python train.py --vocab_size=5132 --qk_norm=false --dropout=0.1 --subsampling=2 --positions="learned" --residual_init="zero_last" --optimizer="muon" --lr=0.0023 --grad_clip=1.0 --batch_size=96 --epochs=23.6 --lr_schedule="cosine"
Rows from block 3, named by matrix and row number. Each number is 128 + 24 x the weight over its row's rms, rounded and kept within 0 to 255. All counts start at 0. Numbers have three digits each. After the name is the row's rms in percent of the matrix's.
# pw1: conv module expand (GLU, value and gate stacked) (model.blocks.3.conv.pw1.weight, 512x256), inputs 0-255
pw1.432 090:114145113131107105146130134107117117088133106126142133135168091117136115113147184121147094129124140137160137106128132098144161115154111142100152123122120174162119111101137078106063152125180110161166174083151111111127094127104140101099124138129123101194117177137137125173128114180124131135106137143138129101128140122153100101097166133089127110097116134158135161176101137101164105127109108131129137133136173099131124105135146107150105105140101128096091139123121128173060150096146103100129129186130117124129106085162111136139108128114146104143169128121115133166149172152098146165124121131143111144129165061111119106141126112101103137124155150122145131136101152156187150145092148134163099131142160173104125109148125124105112139148136126113128110122084110120148137148131092
pw1.433 115:103157108102155072141143143146147133115128120102102104152153162150099128139157139123122131113149131104086120118095158078106107076134120117167093103128096131093096157117143133148128119147147149144105148145121124162139128165129125166110104121132123072116123140149072138142121111120092116126158132161156110179129133143149097120157131092119151144142117082129157161125136124098166128177133122143104127113136144134138188144139165159121142109145141155155103136128189115106106122127151093133100127108114116148108151152117095134108124138145151141118075087143122104120135098149103166156164093121119122109123100128128137107127130165119124139145123141155105157101129147114165143119134105093094104060138123145111125131105081114134188105101158115140115150150163151093094089164194154
pw1.434 109:119089138166121151162092118134109085166113132187139141093142133110107118099133154084078139120099077155130115135154109138136116081095151108130113177126094093146105171166129170161111161106167100152131126139181141073163133132151125095133147120089116110122137160098157113153129118123103079107093123171116124130121121090127163088134156131104127156124118112147165118095143121060161137134121127161142143129137112148119107105156122132180111143118099130154135119124123119118123142186109113124143125128169122129145140108117125190109137081136099090149145186144113123121109123134148148119125169148119115109088141127165146084146143117162111085103145142146115154133152122140102145143149130135148114096126133129123119133122137155139118160061121125143118105117138122139101128164127102
pw1.435 100:138095134116117088115142102135115143157158167167128145063107074146111135141122107126135125136130153140150147127094133135119118106141155163118138099098117157089170123150158130145110142139117151117145144167115163073117146209118120131188128172134123146158123138071116134123090139096162113134164132141155165143115117119110115122121106124126143088113132100083173117109120136094095109169110111136069156073116167133123137172116080129108109139162163155141165149164160167139124113090126105108166115140141123142099125144119116110124124113093115122088123122163095133110111153124141116130134117111111143118169154106125161146153149089086128086095127130153112106113095128117165134124128128121146135153157134085101123121139131171091154131118132166111140096107127128133158126126099109
pw1.436 096:134171142139128103110169113108156145104150180121113135095098146146114132099169089132101135122107121111070122154129126117125153119117168097126168136129174108144154140131131118129160120118122180072137129177127146120081114118133155082107148123127157081146134134104115134127110141130112116151134167117126119173116125083082128063137143130130117146069123122117121103105134132141101148161150159131126137127174152153093138098153151151151114098124150139104089139125149097114084104149165134111125086122121157110158168132104098137160111150163133135142126120123095128093108119127150177124170107158123166144158146147119119156143121106084123140105146130111100119151105120166122124129132091082160128092123167136135149122150135110152095103120187139114129131119146111108134062120165100
pw1.437 098:144128168124140137117148174167138124120172133103128140124179117132115130129180140087134103132159147153117125118140132160134133101107115145111154074138103134113133145103132176128104113090134116166092109129121132107164149134117122139148147163138149106161090139120126077146138139111106163179130132149201112120161135078097111110135108134129157125113128102107170140078083142084070123139118161141100126130157130150139168131109163144111121130101123147097126099103112130114148099167116149142141151124098144175111130121127174103123090131108121095133115091177085103135098118110144121136130111131169136114107144076166133121138124141078161094083156103143113133080166130134135105124132142150127123151180138101103107131120103109112145115147151121143109095104143163093116158147145104
pw1.438 102:120127127075123108139105095128117146137133148129093153170110118151142093113080155172109145147109137150119106149124074147127089156118109170109158108141152157146114153121139123113125115137131142130129112150120123137138104117168129143130127130097132131124145142128133056143119095140127103145155104107118140144185092120120182159180148132118127150101120137106151135112118122146119149144166119149131093123128133071112125127106152134121095142137164130161133085145106153148135094133140075102110086133117124135140118084087146111122156068120129110115131096080132121129095130133071139113123126136116181140153151123108187113126175161148150113097159116155125161141091139111138135121165106099097123158119099141123128155149134128134163134154133085106105146129079152115194162188111125
pw1.439 109:104159139139141105108125112128141133171119136120147111117109145170155175158077145118132094125108145106160142100156129074177126067093121154116148125150129131094151142153131144142117163096149114108124097119154124120133147102133141104102158148092123156103142120118134178117147111128139146096146143186126152085101162124121088109185121097097169102121130136123152093117120101118122110162103157144086134129112146148121151097122137119095093118132107109135145127121139140166167113114125164177117090113130085103122134096150094089138133112114116116109103094159134144107079125150156127144139107134096146121099126125168156125126127159105115162112130138119127129095120095092157145127089125161165188104115185124114156107088130139102154151116155122143116102132136123083173123114142175
pw1.440 104:128148145109158174140122110135097114126110180115132150122151162094107128076177169134133109124158139115110160168169135125139148121179136139123154131095093102179137144185159107136117134115158120091084124118088134174129130149134147136172107130122058081151122121133142143112165092116066135138161109117124114128101138112114176121135119120109101172126101143106096164114131151155128156139170132140132101156170105112114117155139129126130075123088121102109110146124116117094115130078125129142143094158177079121152121143128155161114133106101079104105153132119115104134099148125149121153100162114107145160118124153115143119122109122080145120125138162124155075115143102106111131147136128138150150117143111103141118128120113079120140131105152135131145113089169146123131094093152141
pw1.441 117:128150161169144130142105153147165125110160136157142128137153121085113100131144121114136136138164143102130124153123141131151133113133142127127168127097149112125154114109148115121132124137142118153083076105156088135098117182186136111113138155141113162147196160133106139135124102134127147091124131165151127086115110143109142145131112127159136144141150092126120077123130118127094089102115158113141087120130108119134138156111140109194137132142148127092149086158200127120082123114202115142118124118119124095125127087106159135160134150106139139132095105125153166104155110131131108126123139068102162088066126121141142071121095143140125119118159108113097182136150112075130129087137104098144101135116134132124126143153091106123113129178114090133144142128134088125106138127105158
pw1.442 097:136174112170126095132105143105162131129154092103134123084129072119135150159163114099167125136135121098065094132127102127159173099150144140125127130156123114136088180121165113110131136104109145156134123118112112167122110143139148141102190124139110160101138155095110158142181106128096107122113128075168114122092117108162121111150130111090114152192148104157179104117165100166116135166109148096136135137152101146110123104119133108115116073118154114138129136072105137112118171125116113152134153119125109117125133143096134097144173095104146164117140167151109124155123156114136161162143164132132083143128099103144133143111134076134127119143148140141139181155108154109126093148127107133097115124143129130125159156120097105120121131140087127150140110115111127103136085169123126
pw1.443 097:125114140149150095105127142134135088084153102139093130127145153130152118123142152171158136151106104120108128103089120099146165149091157134165139120114104186133077170122121156156140122133159112123145119072136126106149121105153098142147127111115102101147142163110137112095114118112144141137139130177139132116114143135144088127103121102131101137154141150107139086118152147095134107109090097109155166124106115119128157133167141125151125097166151125108138107113124082149143088126113096119139171090146125165113118139146176120131159115183107148100137134121135100164129139120069174144145103136139153103143125204101122134100105105083111139149100085150096162126120127129116134091154140137105121157121081144150146187124096115145140185131101115129135095174110113127161157128121139
pw1.444 096:141146103153113157140103125124154125121107098147112147113119133139106131171118148127116170136136146134098175120123091102128119106128166098104108117130130130147109116097094125067192123140139119102115139171105097115119151090149131150131123108108163138127127123129149083110146125110155147093134175145119136159135137135097167098119123110106127065168105113130167103113113100124154134161164150174087120067119099131156126137160137112160149158145123103101149143122093136122123168140171133104126113119138123123099125137132173140107182139101123141119104157126131131100141087158164122108075102157126133110110182109137135148157117127092120148120155152160134115134105097123158177177137096087153099121084192133127139112120108092109127106086142127126120133172138147099105111164130117
pw1.445 108:140096133150109122122128119094154139179167156060142124181121151096152122166137148144119156100137117158176099119147111105119129146129091123187157118115085095109102154109162125116156126143144130147087113138116089122146087129152164102120142139147169155121164122141114121094113115096125163145121114076102174078189153146130159097131090122140200138132121099129113116152131168110156156098104116114129140108088138113144151130137122107117091105122142160174126128135100124166125115140146129121127114117162151124158120087131117140114106146122144142107146140114145106162118136090167152140145129137163138115150081078149140142102129105096113135163127112126126102180165128097128105101130119116102115104122148104124107104124128080152104118101113159101146164133151126163105107133136133
pw1.446 092:149112134132126073160095133162144150134090120150168102122108119132103094121127062139100116132139056136127115095113112138090103129096118116126120116129118126174108096159130082175105153141148162113135127132121179139113113119111122099151158148076102097168079137138113118138148164126120154159092158147107152133160089153153107151123126138149145119168146126156138118110118116123129146141155145145138136131169146161115134138120118146091151188146115118140135118105164143121141093139095106164125119140148102130179113148152118141071117143094135142148104142167081169093141077136114133110128153135105117120104108129119135156099115113098133116124101188153121145086143129091114126116112134113137106149119113126133135146131119107083101111144166153133173113119141136187142101169088117
pw1.447 099:068141107174139130149096109175188134141114186108074138124108147134127159125114137118122127100188107107168159137149137131134131094156120107099096111102127123147122110099119125122087160112113119146169140130122142146128099123124127127117133159111165152182176113097134073165170101115148090149135132113101121089091131141151139121124085114124108093142154074131156141119166077130102155106134118134122109169090104109151137131147157138131119134130152157153089094132114129144090168136126065112106130129123070160141145161117100132138128138114133178100178089136109152148108154139132161120098145131163105110114130159147134131156123148151115100159146127139104103105135101118116125092123100144147143103133150133104094116180112155149158150122116124135125107133115116138122126150119130
pw1.448 098:107136094122123136143133096153141124157135136118091142117157115167144128139120144152112096122157159121117133068108149168065162149156155104128135156163131111152153124111112116140129143104158093136118128124121088129151148111122095170115122115150137146103163109099137122160093093150161095088107091127134071167166148132143107149115134146120153157134134109121112111120151117098168130116115123140154106091139150103125128152145125182105152098146132088113122196186092128154124148084133113105137094110154116174101109115141113155143144175123101106134134137131122154119145106120107097111134147092105134123132125113115127091185178125138157156169108130114111177112139111097115128100101135137146139127123128120156150078128115119131123100176141121118104090194142114091101138159114161
pw1.449 108:128147094137119126127124143122136123124151112139136063156151139125100108091143127103133088110109122094093139117156104083143128138161131105138117161169089126106165132139139131117147096124121122108129126166101139143135155083118088127142099164122135180141122132134152097152164122130120123093183093127118137108160084095121130132136149119150136142132132106077166124131120161186102129171131129125120105135173137109114112126137138175108119121100153111140146162157161104147096109141136178138113091155152092175097122127153121146130128116167079052122170114135153145115136134153137155146164146149124077105101139088176138094123146079101137123114123140135157143133121090139146133158126156125135104117129081122109136117144183099113136153091127109172135112132138106137118094109085111
pw1.450 112:079127081117081134111136114155169153096110130134135134105074136117114064104102137144121109154146150142130129173109150095119148147158099161131122099110123121132152178059125136135118172088139110128160170169141138161143144129150102126145113102110139121120109177129121138144137120125144143132110145173072136140144116165173169116092126122125105106177124162133130135143119133136145152136176122158172128115121113124137141158100163130159102147116109119146117137103147158101110119121112105063139119138119093075165103121126171127143120149111115158122168156119126113148126136108155157133114130098130144127105130124122117109068125121133088173109131152117106139135102171125160119170095127117136116093154105183135158136117100122133121091146119146078107131135106106116112088159137111
pw1.451 092:083105170159098129157130148163091112173114141111175137127134107122135135139150118130153122168129112120129150106160112100127122118106136108106136119142137117146164114096136129158132181128096139159102157162148066112147095063123114150084141121130146121097153145100115095133151120112108123100127087146117113150176112095112129074090121099119076128094086103114164142139154141094096130116147117114125136139163100079123102172135122120151138122131127171150104096106079076152154106107132131120141142150161102152153163131161146130140143172112126136128124119118139108127118151149158118131117124115130133175118182114132140112138159123088114093128159151117099139126117084098125131126164114139163125143122096165110156138120146188078132149152116113107136124166114133109137141126167092
pw1.452 106:091129122143140144109146126084102110118132107146124117107155152132136143113143171135118103081136151131144134112132131106105160093151144151162140181146161165095132107127126140112111138146147145104120113097151100134163103122138133146126164163133121196159141157118142156153147120141119134109101162096111136168168121115138136118083123112104112085080124076135137117122106124193100092087081136141122158095145132112142128116173128197162101077113125142103124114134073124129128101112174125142137162092119101122109164142127151125074103082104143147136123106124126081092129173119141118123128135103141121115112162143144137120169091090129129131163137102118138156140119173131124129098119148090154146096114173144107114154129132145126105158143159108122133134129092110093162145123165120
pw1.453 121:096128134133104072153161137135141142114147138127129157112154168180096123096138132135115135148114135143115125123137107074106111105172079147114105111102150117085144111133116162150110207105131097121097091095179094123174116109106098087096138132109136148128132138098155105118109091100114158116099105167098126139116170148156101126130135133118153097127132046098120116123138136143137127123125145125168124129146123156138150088141134152134094114157134152138090126151109148129167132151121147146123092069149121115104124113155129171164094124140157135120143125143094149123145100126175104136122140095147150096135075142122131128133116134104125114139157131123132106169134099138130143091155161125141130115139125149145094138127162148150184187172145098127112159179134141114123097128122111
pw1.454 094:136144142132162091123175060136133198129121164127130104156171146138120160129121147136098133146146116132126170169113145113120124152132169075142142105099133131107163159115164150141131136133111144114142097137149150149161116152143103144146130122117110125105072109126132154154105130121140113121100135169150131124128123107125113142091111143129129131152124136097136130085129120108131123180145144137153130161149121102113145128147135075161109126110117065145150146151139104132101156094140127115150085157117167152100137123109116111106155109124068151107138125141125111125143088082121121134088099076132167067116113141069147127117095102120123125124164146153160123121129103142105143205169112147125118140056122142098132141170149103138126150120140117094144100103128118162158137133109110
pw1.455 098:136134116125138136122193123100126147132153142145122106112162152146110157159108142106176078134113129128179148119116136126125128075145135133143163189088113126106136123138150155139076114142095131156109094140122154140127114115161086120148124132127125156130143127095114153131156163125126116163112091096129137136114126118118110107140172115180148129102117157105146143157067129087116147108156138114142131096159107118132145129171129113151111090150117107117099100129163119142123127166139091164088145163120124104137161125151170114136125136140156114139121139140169155116149104128116174155109089135135127136182128170115138102147126138137118057166099134113100143074100107116078123120132173112094101130147138154084102112107123108119134158102103098101100103119126148104162152145115071
pw1.456 076:087139126132177158088140135139111126115134154125176155129148125132145114143111131142096179127100127143120132143077131141143102086114086102142085153137162165110128151084136137113106132091092162059086084102131174141117105132143109130127094130094119123155135111140106126081102119105125099108106142149124185116145143181121101145100122139126097150076094129128146126139100097151128137133194128112130122062112141129125131136130110138153111125160145133096114147135127122134141137132121130167103143178135091114116113162154144112105153149159148140164145148163069138140122123109143133111136142172130166147135117156144136100145136104136140178117147101167109091083151144127132130073125112176114140168116143167115118134115143155126122121132127139113128144125153111116088166170139148
pw1.457 102:144110133149121163134112121094139152165083152138147125131107124122153131147151099100153154069111130140106123132077177126145120121153120130157136134153149161108135109096125133104121114161130177112118135109121130175114159170148122127145145147152060129088137149153119098128143135125093129102171092079089106124142128121158149142144080185162123148115104132070109148127111138117103109120114162161094145096147160108104141136136135121101114096126115164154139153161178110125109115114105122152149118109127116130156118092120139128127138122124133123099107133122173129087138119126079090140120127112108108101137184182166138172144096151130095100137117105125126138130145078109163121127089124146157104130121120174124122127170127106150150114129063158130107126114092131138142166108164160