From a checkpoint of a small CTC audio transcriber: muon at rate 0.0023.
Rows from block 2 of a small CTC audio transcriber, named by matrix and row number. Rows with one number belong to one neuron. Each number is 128 + 32 x the weight over its row's rms, rounded and kept within 0 to 255. All counts start at 0.
After each neuron's rows are labels from the 100 clips, of 14976, where the neuron reaches its highest value: "loudest" is the band of the loudest frequency at the time of the peak. Only what is clearly more common there than usual is listed. The data: short read English sentences (LibriTTS-R). In brackets: how many of the 100, against the usual share in percent.
# fc1: first MLP up (model.blocks.2.ff1.fc1.weight, 768x256), inputs 0-127
# fc2: first MLP down (model.blocks.2.ff1.fc2.weight, 256x768, transposed), outputs 0-127

fc1.260 [103 114 151 193 161 158 173 120 139 145 144  72 109 104  47 114 137 151 104 168 118 116 151 105 106  58 163 157 142 148 114 116  98 207  79 147  93 182 110 141 133 116 102 211 149 111 129 114 126 217 118 108 103 122  95  91 142 113 130 181  70 100 120 162 174 153 145 109 157 105 115  88  83  94 169 106 135 142 120 123 103 195 123  86 153 114 119 122 102 138 145 100  79  67 153 145 139 183  82 125 101  83 117 162 142 133  73 181 142 130 121 142  97 132 119 137 128  91 155 133 102 104 175 116 146 140 122 142]
fc2.260 [ 61 128 138 119  94  58 131 111 146 151 177 125  88 133 182 103 129 128 124  64 164 136  83 115 106 107  98  91 142  97 168  55 117 107 186  97 195 160 114 214 118 149  99 141 120 141 110 139 147 105 119 114  71 102 101 155 191 105  48 162 152 137 162 102 140 109 107 137  96 106  91 209 138  95  93 108 140 121 103 109 123 167 198 127 151 111 115 151 157 167 168 131 179 125  96 110 134 200 187 144 130 107 115 113 104 115  97 113 107 159 150 138 124 140  82  96 149 108 171  57 154 147 135 162 132 121 175 174]
loudest: 1000 to 2000 Hz (56 vs 1.8)

fc1.115 [ 97 153 132 123 144 152  93 100 125 138 158 174 151  87 132 179  98  92 133 108 113 151 181  89  73  92  77 178 148  78  61 198  97 124 116 145 120 118 114 141 106 133 102 192 119 130 123 170 122 172 140 159  99 163 131  97 181 184 115 174 141 156 150 133 125  93 149  55 200 175 114 115  92 205 200 113 106 104 118 168 153  97 140 152 117 108 198 111 147 117 130 138 110 142 113 142  71  84 124 146  97 139 150 126 136 141 168  86 150 102 142 186 173 131 126  81 103  92 198 115 114 144 133 133 103  87 215 162]
fc2.115 [115 149  85 118 180 137 116 140 171  58  93 136 118 112 123  96 120 121 135  92 132 107 121 114 133  89 138 144 144 164 196  58  55 118 136  69 161 135  59 147 113  90 168 160 157 179 129 118 153 112 104 156 130  49 134 159 117 102 127 121  84 110 136 134 100  88 112 135  79  63 143 131 163  74 140 137 143 142 150 183 100 121 103 119 119 149 117  78 127 134 192  95  85 186 150 113  93 171 172 138  85 119  58 104 174 137 128 206  96 157 114 112 123 122  69 193 126 127 152 159 174 127 147 163 144 168 108 135]
loudest: 500 to 1000 Hz (45 vs 5.9); 250 to 500 Hz (37 vs 12.2)

fc1.675 [ 72 211 143 129  86 157 111 173 187 160 107 199 159 129 156 126 140 164 136 107  93 139 123  88 121 133 193 117 170 100  84 151 116 150  79 130 131 135 108 179  58 129 135 127 112 121 122 181 144 150 185 108 106 124 150 108 105 104 109  79 162 145 133 130 123  75 169 102  80 155  71  98  96 122 127 154 118  95 211 132  82 159 132  99 138 127  67 156 144 147 148 116 113 162 136  81 149 119 134  95  89 112 121  62  79 124 138 111 130 144 112 107 174 136 131 137 122 128  32  99 170 107  88 129 140 161 154 115]
fc2.675 [162 100 105 128 126  74 120 159 153  95 155 105 154  99 158 153 101  94 157 138 100 139  97 152 118  94  79 138 105 136 119  90  89 135 123 172 131 178  64 100 152 146  78 129  84 158 107  58  88 147 111 151  94 144 133 125 163 142 138 146 129 107 145 101  79  71 112 185 128 152 137  95 123 100 118 115  94  97  33  80 147 153  98 180  83 132 178 123 130 141  86 170 133 118 174 125 132 179 140  98 161 163 168 174  93  90 190 149  89 103 137 130 147 120 191 116 154 173 152 108  79 152 125 125 123 130 144 158]
loudest: 500 to 1000 Hz (61 vs 5.9)

fc1.78 [125 142 119  80 119 117 139 164 153 136 109 158 191 141  86 173 148 134 121  90 100  97 125 132 124 124 130 108 100 125 126  99 166 106  87 104 171 103 158 177 110  98  99 143 110 112 111 158 132 131 127 149 122 118 130 113 120 117 120 167 120 114 142 117 155 117 149 158 143 116  94  48 131 126 169 150 172 118 117 114 108  70 147 138 118 126 148 130 180  75 121 107  49  99 117 142 110 135 148 215 195  90 126 150 184 128 102 142 109 114 132 135 149 160 154 143  99  64 210 101 150 159 114  92 181 109  99 106]
fc2.78 [111 168 129  97 149 147 142 140 109 140 165 143 108 111 173  99 152 169  83 131 136  81  78 115 160 178 149 183 125 134  76 129 181 118 120 111  83 168 132  49 153 160 136 140 205 147 107  99  94 121  98 107 144 122  74 122 100 189 111 155  99 114  90  95 122 119 122 105 109  98 153 143  74 114 145 108  89 133 138 136 145 134 146 141 142 117 102 115 126 168 139 129  93 113 117  78 114 150 175 100  87 170 143 131 117 161 173 171 123 149 102 171 156  87 187 131 137 154 118 102 128 133  82 212 102 167 192 131]
loudest: 1000 to 2000 Hz (45 vs 1.8)

fc1.237 [ 93 143 158 160 107  78 136 138 112 117 147 126 120 124 131 128 122 141  63 129 113 120  52 138 108 122 176 139 194 105 152 128 135 162 131 128 161 147 162 122  62 125  73  45 133  95 122 100 100 126 111  89 114 141 134 131 174 198 140 108 107 170  73 106 164 140 123 197 164 154  98 128 133 109  59 140  65 110 196  73 133 134 131 183 111  81 142 124 110 152 166 201 154 119 113 210 159  73 116 159  89 147 103 107  95 137 116  93  70 110 129 185 187 160 126  97 179  99 101 125 144 160 194 141 123 104 126 131]
fc2.237 [ 54 172  69 108  83 134 142 124 108 127  97 166 145 132 100 160 171 138 145 139 147 183 150 122 157 150 175 121  94 149 174 145  62 158 141 121 118 119 126 167 144 119 102 112 136 162  99 112 168 127 169 109 119 155 123 186 127 144 198 162 190 126 100 131 143 195  95  94  90 156 107 118 161 118 140 145 149 210  91 191 170 151 119 148  35 122 158 156 119 147 140  85  89 138  76 151  92 207 148 142 118 134 138  95 133 117 141 132  76 112 153 122 127  97  97 127 131 144 106 101 114 162  90 147 103 140  99 110]
loudest: 500 to 1000 Hz (41 vs 5.9)

fc1.392 [158  85 121 179 149 135 165  99 158 182 101 106 101 128 187 131 130 145 122 169 126 139 167  92 140  89 184 107 134 176 173 115 167  95 179 168 158  88 148  74 110 159 110 168  82 143 166 119 124 120 183 129 118 126 123  71 140 104 137 110 132 142 174 114 128 157 168 104  93 203 110 141 167 138 166 149 161 110  98 139 170  72 133 142 136  77 150 143 166 106  44 120 153 161  94 123 147 118 106 157 130 148 182  90  58  57  72  91 143 159 187 165 124 184 208  99  84 159 135 142 131 146 145  94  79 136 101 147]
fc2.392 [176 117 180  85  85 173 142 114  60 109 154 131 120 128 135 138 183 170  93 108 125 167 125  93 108 135 117 162 166 117  94 160  80 147  98 121  90 110 139 117  98 100 142 113 104  66 183 130  90  46 147  94 148  67 153 178 126 125  35 134 177 115  95 139 137 126  44 175 160  67  95 114 103 182  86 183 165 100 126 135 122 185 160  63  72 147  96 163  72 148 203 128 161 123 137 145 141 127 111 128 101 149  73 144 178 173 149  99 195 132 125 110 123 168 120 140 146  85 157 105 132 103  95 134  55  96 108 105]
loudest: 250 to 500 Hz (40 vs 12.2)

fc1.562 [157 149 112  83 112 121 149 122 144 169 170 126 102 100 102  48 108 123 179 115 155  94 142 152 164  91 142 108 109 136 166 141 166 141 115 177 107 101 105 147 143 111 139  92 116 121 142 155 179  99 144 102 211 130  60 136 179 104 142 114 146 139 145 143 148 201  97 100 159  98 143 104 107 105 127  92 113 109 149 119 119  68 106 165 101 132 156 142 158  65 186 119 183 164 135  86 172 163  80 132 130 138 149 167 121 136 157  88 149  93  86  86 171 144 182 103 107 118 182 126  91 100 159 109 133  97 156 158]
fc2.562 [141 129 116  81 141  94 116  81  69 163 188 159 133 143 160 165 162 134 113 128 154 188 134 127 113 103 136 149 101 157 169  90 116  81 149 105  60 147 114 151 151 135 112 117 116 156  69  92 123 223 109 125 160 104 140  89 147 140 111 182 169 158 135 123 148  94 148 139 111 100  86 196 187  63 167 148 100 111 102 138 135 157 170 126 108 119 107 101 108 133 134 151 104 143 119 146 135 180  83 125 106 157 143 187 126  99  86 107  96 146 124 115 132  77 121 133 122 123 137 138 103 136 141 149 168 111 125 143]
loudest: 1000 to 2000 Hz (64 vs 1.8)

fc1.117 [101 149  98 120  77  75 146  87 158 193 176  99 154 129 148 121 159 117 109 158 150 117 116 173 105 124 122 155 128  46 154 173 129 106 136 120 141 159 171  88 117  93 150 132 129  66 187  65 128  94 127 145  68  99  90  65 115 148 165 115 134  91 128  93 171 126 148 109 133 149 116 172 110 109  76 128  54 133 213 136 175 144 103 137 104 154 122 110  91  83 166 107 110  97  92 134 111 123  95 117 116 175 155  74  94 155 195 160 151  76 109 136 115 140 105  70 128 113 121 123 161 150 127 115  94 154 112 145]
fc2.117 [166 121  90 113 130 111 129  92 176 151  95 159 123 112 137 107 153 129 125 115  75 176 192 121 101 172  78  96 120 140 138  94 150 106 128 129 131 133 106 180 183 102  88 130 126 180 140 159 153 134 144 130 132 147 113 153 121 158 116 133 189 108  95  99 127 122 108 122 195 140 119  76 138 151 158  58 178 112 113 175 137  60 123 101 102 168 218  85 169 142 159 100  94 114 134 114 118 113 166 103  83 132 166 133 118 119 103 145 118 102 156 136 219 142 122 176 137 181 196 226 140 101 156 142 174 200 136 124]
loudest: 250 to 500 Hz (52 vs 12.2)

fc1.648 [ 92 103 114 165 109 186 106  70 116 135 126 133 100 109 138 170 148  73 159 189  89 108 152 113 119 147 119 134  95 160 135  40 100 142 180 198 165 167 119 145 112 131 107 105 191  64 135 133 109 167  58 164 140 127  56 140 149  73 142 118 156 135 131 197  97 123 151  96 116 122 117 151 146  85  71 134 113 149 107 107 161  91  78 135 157 152 182 120 110 101 134 136 161 100 158 144 140 132 127  97 139 153  99 114 161  81 178 154  55 117 100 162 145  94  88 139 130 123  71 108  91 158 159 133  98 158 159 148]
fc2.648 [186 138 102 101 122  97 120 172 144  22 113  81 163  96 156 155 114 120 112 139 184 134 121 112  78 158  90 132 148  86  86 130 125 125 122 170 156 143 125 160 144  83  92  66 150 127 176 104 157 172 149 124 173 149 121 134 121 113 143 107 113 101 120 110 143 131 135 133 143 143  58 135 106  83 125 116  83  88  97 178 120 163 107 140 141  98 105 162 185 148 114 111  96 130 153 178 116 162 135 143 159 133 153 163 144 130  92 118 168 108 139 130  89 121  93 102 125 141 113 133  85 109 141  59 146 124 100 141]
loudest: 1000 to 2000 Hz (72 vs 1.8)

fc1.543 [125 168 145 135  98 129 146  81  98 115 120 182 141  73 185  72 139 137 121 140 150  60 146 163 174 114 156 142 130 124 141 168 106 118 163  91 119  96  89 135  92  90 120 136  94 125 170 152 124 153 130 144 109 114  76 169 115 109  81 155  40 109  88 123 155 163 113 108 163 171  92 100 120  54 150 154 156 220 137  98 165 163 135 117 127 103 133 114  96 131  86 124 172 128 111 148 126 157 132  98 142 130  99 145 122 102 182 135 148 136 104 161  23 174  99 163 123 115 158 100 132 160  94 134 179 143 152  95]
fc2.543 [145 113 146 151 101 130  64 141 136 146 187 113 133 168 147 109 131 136 124 126 100 124 127 140 171  85 106 192 114  95 140  98  98 125 150 154 136 155 123 185 157 147 173 130 174 130 131 142 128  90 109  96  95 103 215 125 185  92 152 164 145 154 140 125  52 102  98 127 115  96 154 145  62 183 129 135 123  54 123 118 119 116 126 142 166 171  94 159 141 121 108 166 133 168 111 158 204 124  91 111 180 124 109  84 114 125  72 146  94  79 127 174 148  99 108 127 155 156 136 172 148  65 188 149  40 112 119 122]
loudest: 250 to 500 Hz (67 vs 12.2)

fc1.425 [178  75 138  89  98 111 161 148 117 158 125 123 134 169 148 137  79 110 122 122 107  88 170 149 115  73 105  74 144 190 162 145 163 158 104 149 167 129 117 197 130 110 148  92 153 128 160 122 141 118 134  70 150 103 144 150 172  73 140 111 136  86 120 165  91 129 168 147 195 151 135 128 117 117 102 144 168 156 160 113 168 167 135 142  86  92  63 140 124 107 127 130 107 108 158 157  93 200 130  73  93 100  82 124 182 167 143  92 145  95 138 145 142 110 132 123 186 138 134 151 151 113 185  70  99 126 121  42]
fc2.425 [118  99 144 159 147 219  84 163 154 202 159 130 116 116 156 159 111 106 151 101 101 136 109 121 151 127  69 130  69  56  92 156  64  97 133 110 164 130 129 102 134  56 105 168  91 163 125 127 158 113 138 130 172 168 141 103  77 146  74 125 157 192  95 128  96 124  88 100  59 170  96 158 193  89 142 148 105 146 110 155 113  72 130 177 178 135 138 102 144 139  69 132 146 116 165 137 108 131 114 142 127 118 158 119 116  63  89 131 171 111 136 121 143 166 135 152 160 122 164 101 125 142 123  95 178  82 113 128]
loudest: 1000 to 2000 Hz (48 vs 1.8); 250 to 500 Hz (34 vs 12.2)

fc1.483 [123  95 114 129 132 132 180 165 118  82 124 124 111 107 155  98 101 117  33 142 190 114  97 186 125  55  77 152  87 219 144 188  85 165  86 204 135 124 134 143 141 174 135 164 135  80  96 163 162 159 107 138  56  71 119 107 116 103 130 121 112 127 137  97  85 128 109 133 170 104 125  64 100 170 155 118 129  95  90 121 168 129 141  90 159 118  91  58 165 107 150  93 160  82 121 162 159 179 148  99 111 130  94 100 130 166 138 137 151 147 128 135 128 125 111 143 176  96  87  87 107 119 155 146 141 135  90 134]
fc2.483 [132 159 169 124 106 130 146 109  50 122 104 127 119 126  65 139 101 164  85 109 118 155 142 128  91 178 178 138 158 126 154 131 121 142 116 196 142 187  63 135 132 139 154 141 166 116 127 141 149 160 111 145  90  78 117 137 243 120  99 114 159 139  97 114  98  87 125 172  64  57 196 193 134 111 110  92 102 162  69 141 155 102 151 162  93  85 161 185 152 168 132 149  95 129 147 111 137 156 171 172 187 161 151 118 124 106 175  90  98 156 115 163  99 128 186 132 109  98 102  90 105 100 161 128 115  81 121 164]
loudest: 1000 to 2000 Hz (51 vs 1.8); 250 to 500 Hz (34 vs 12.2)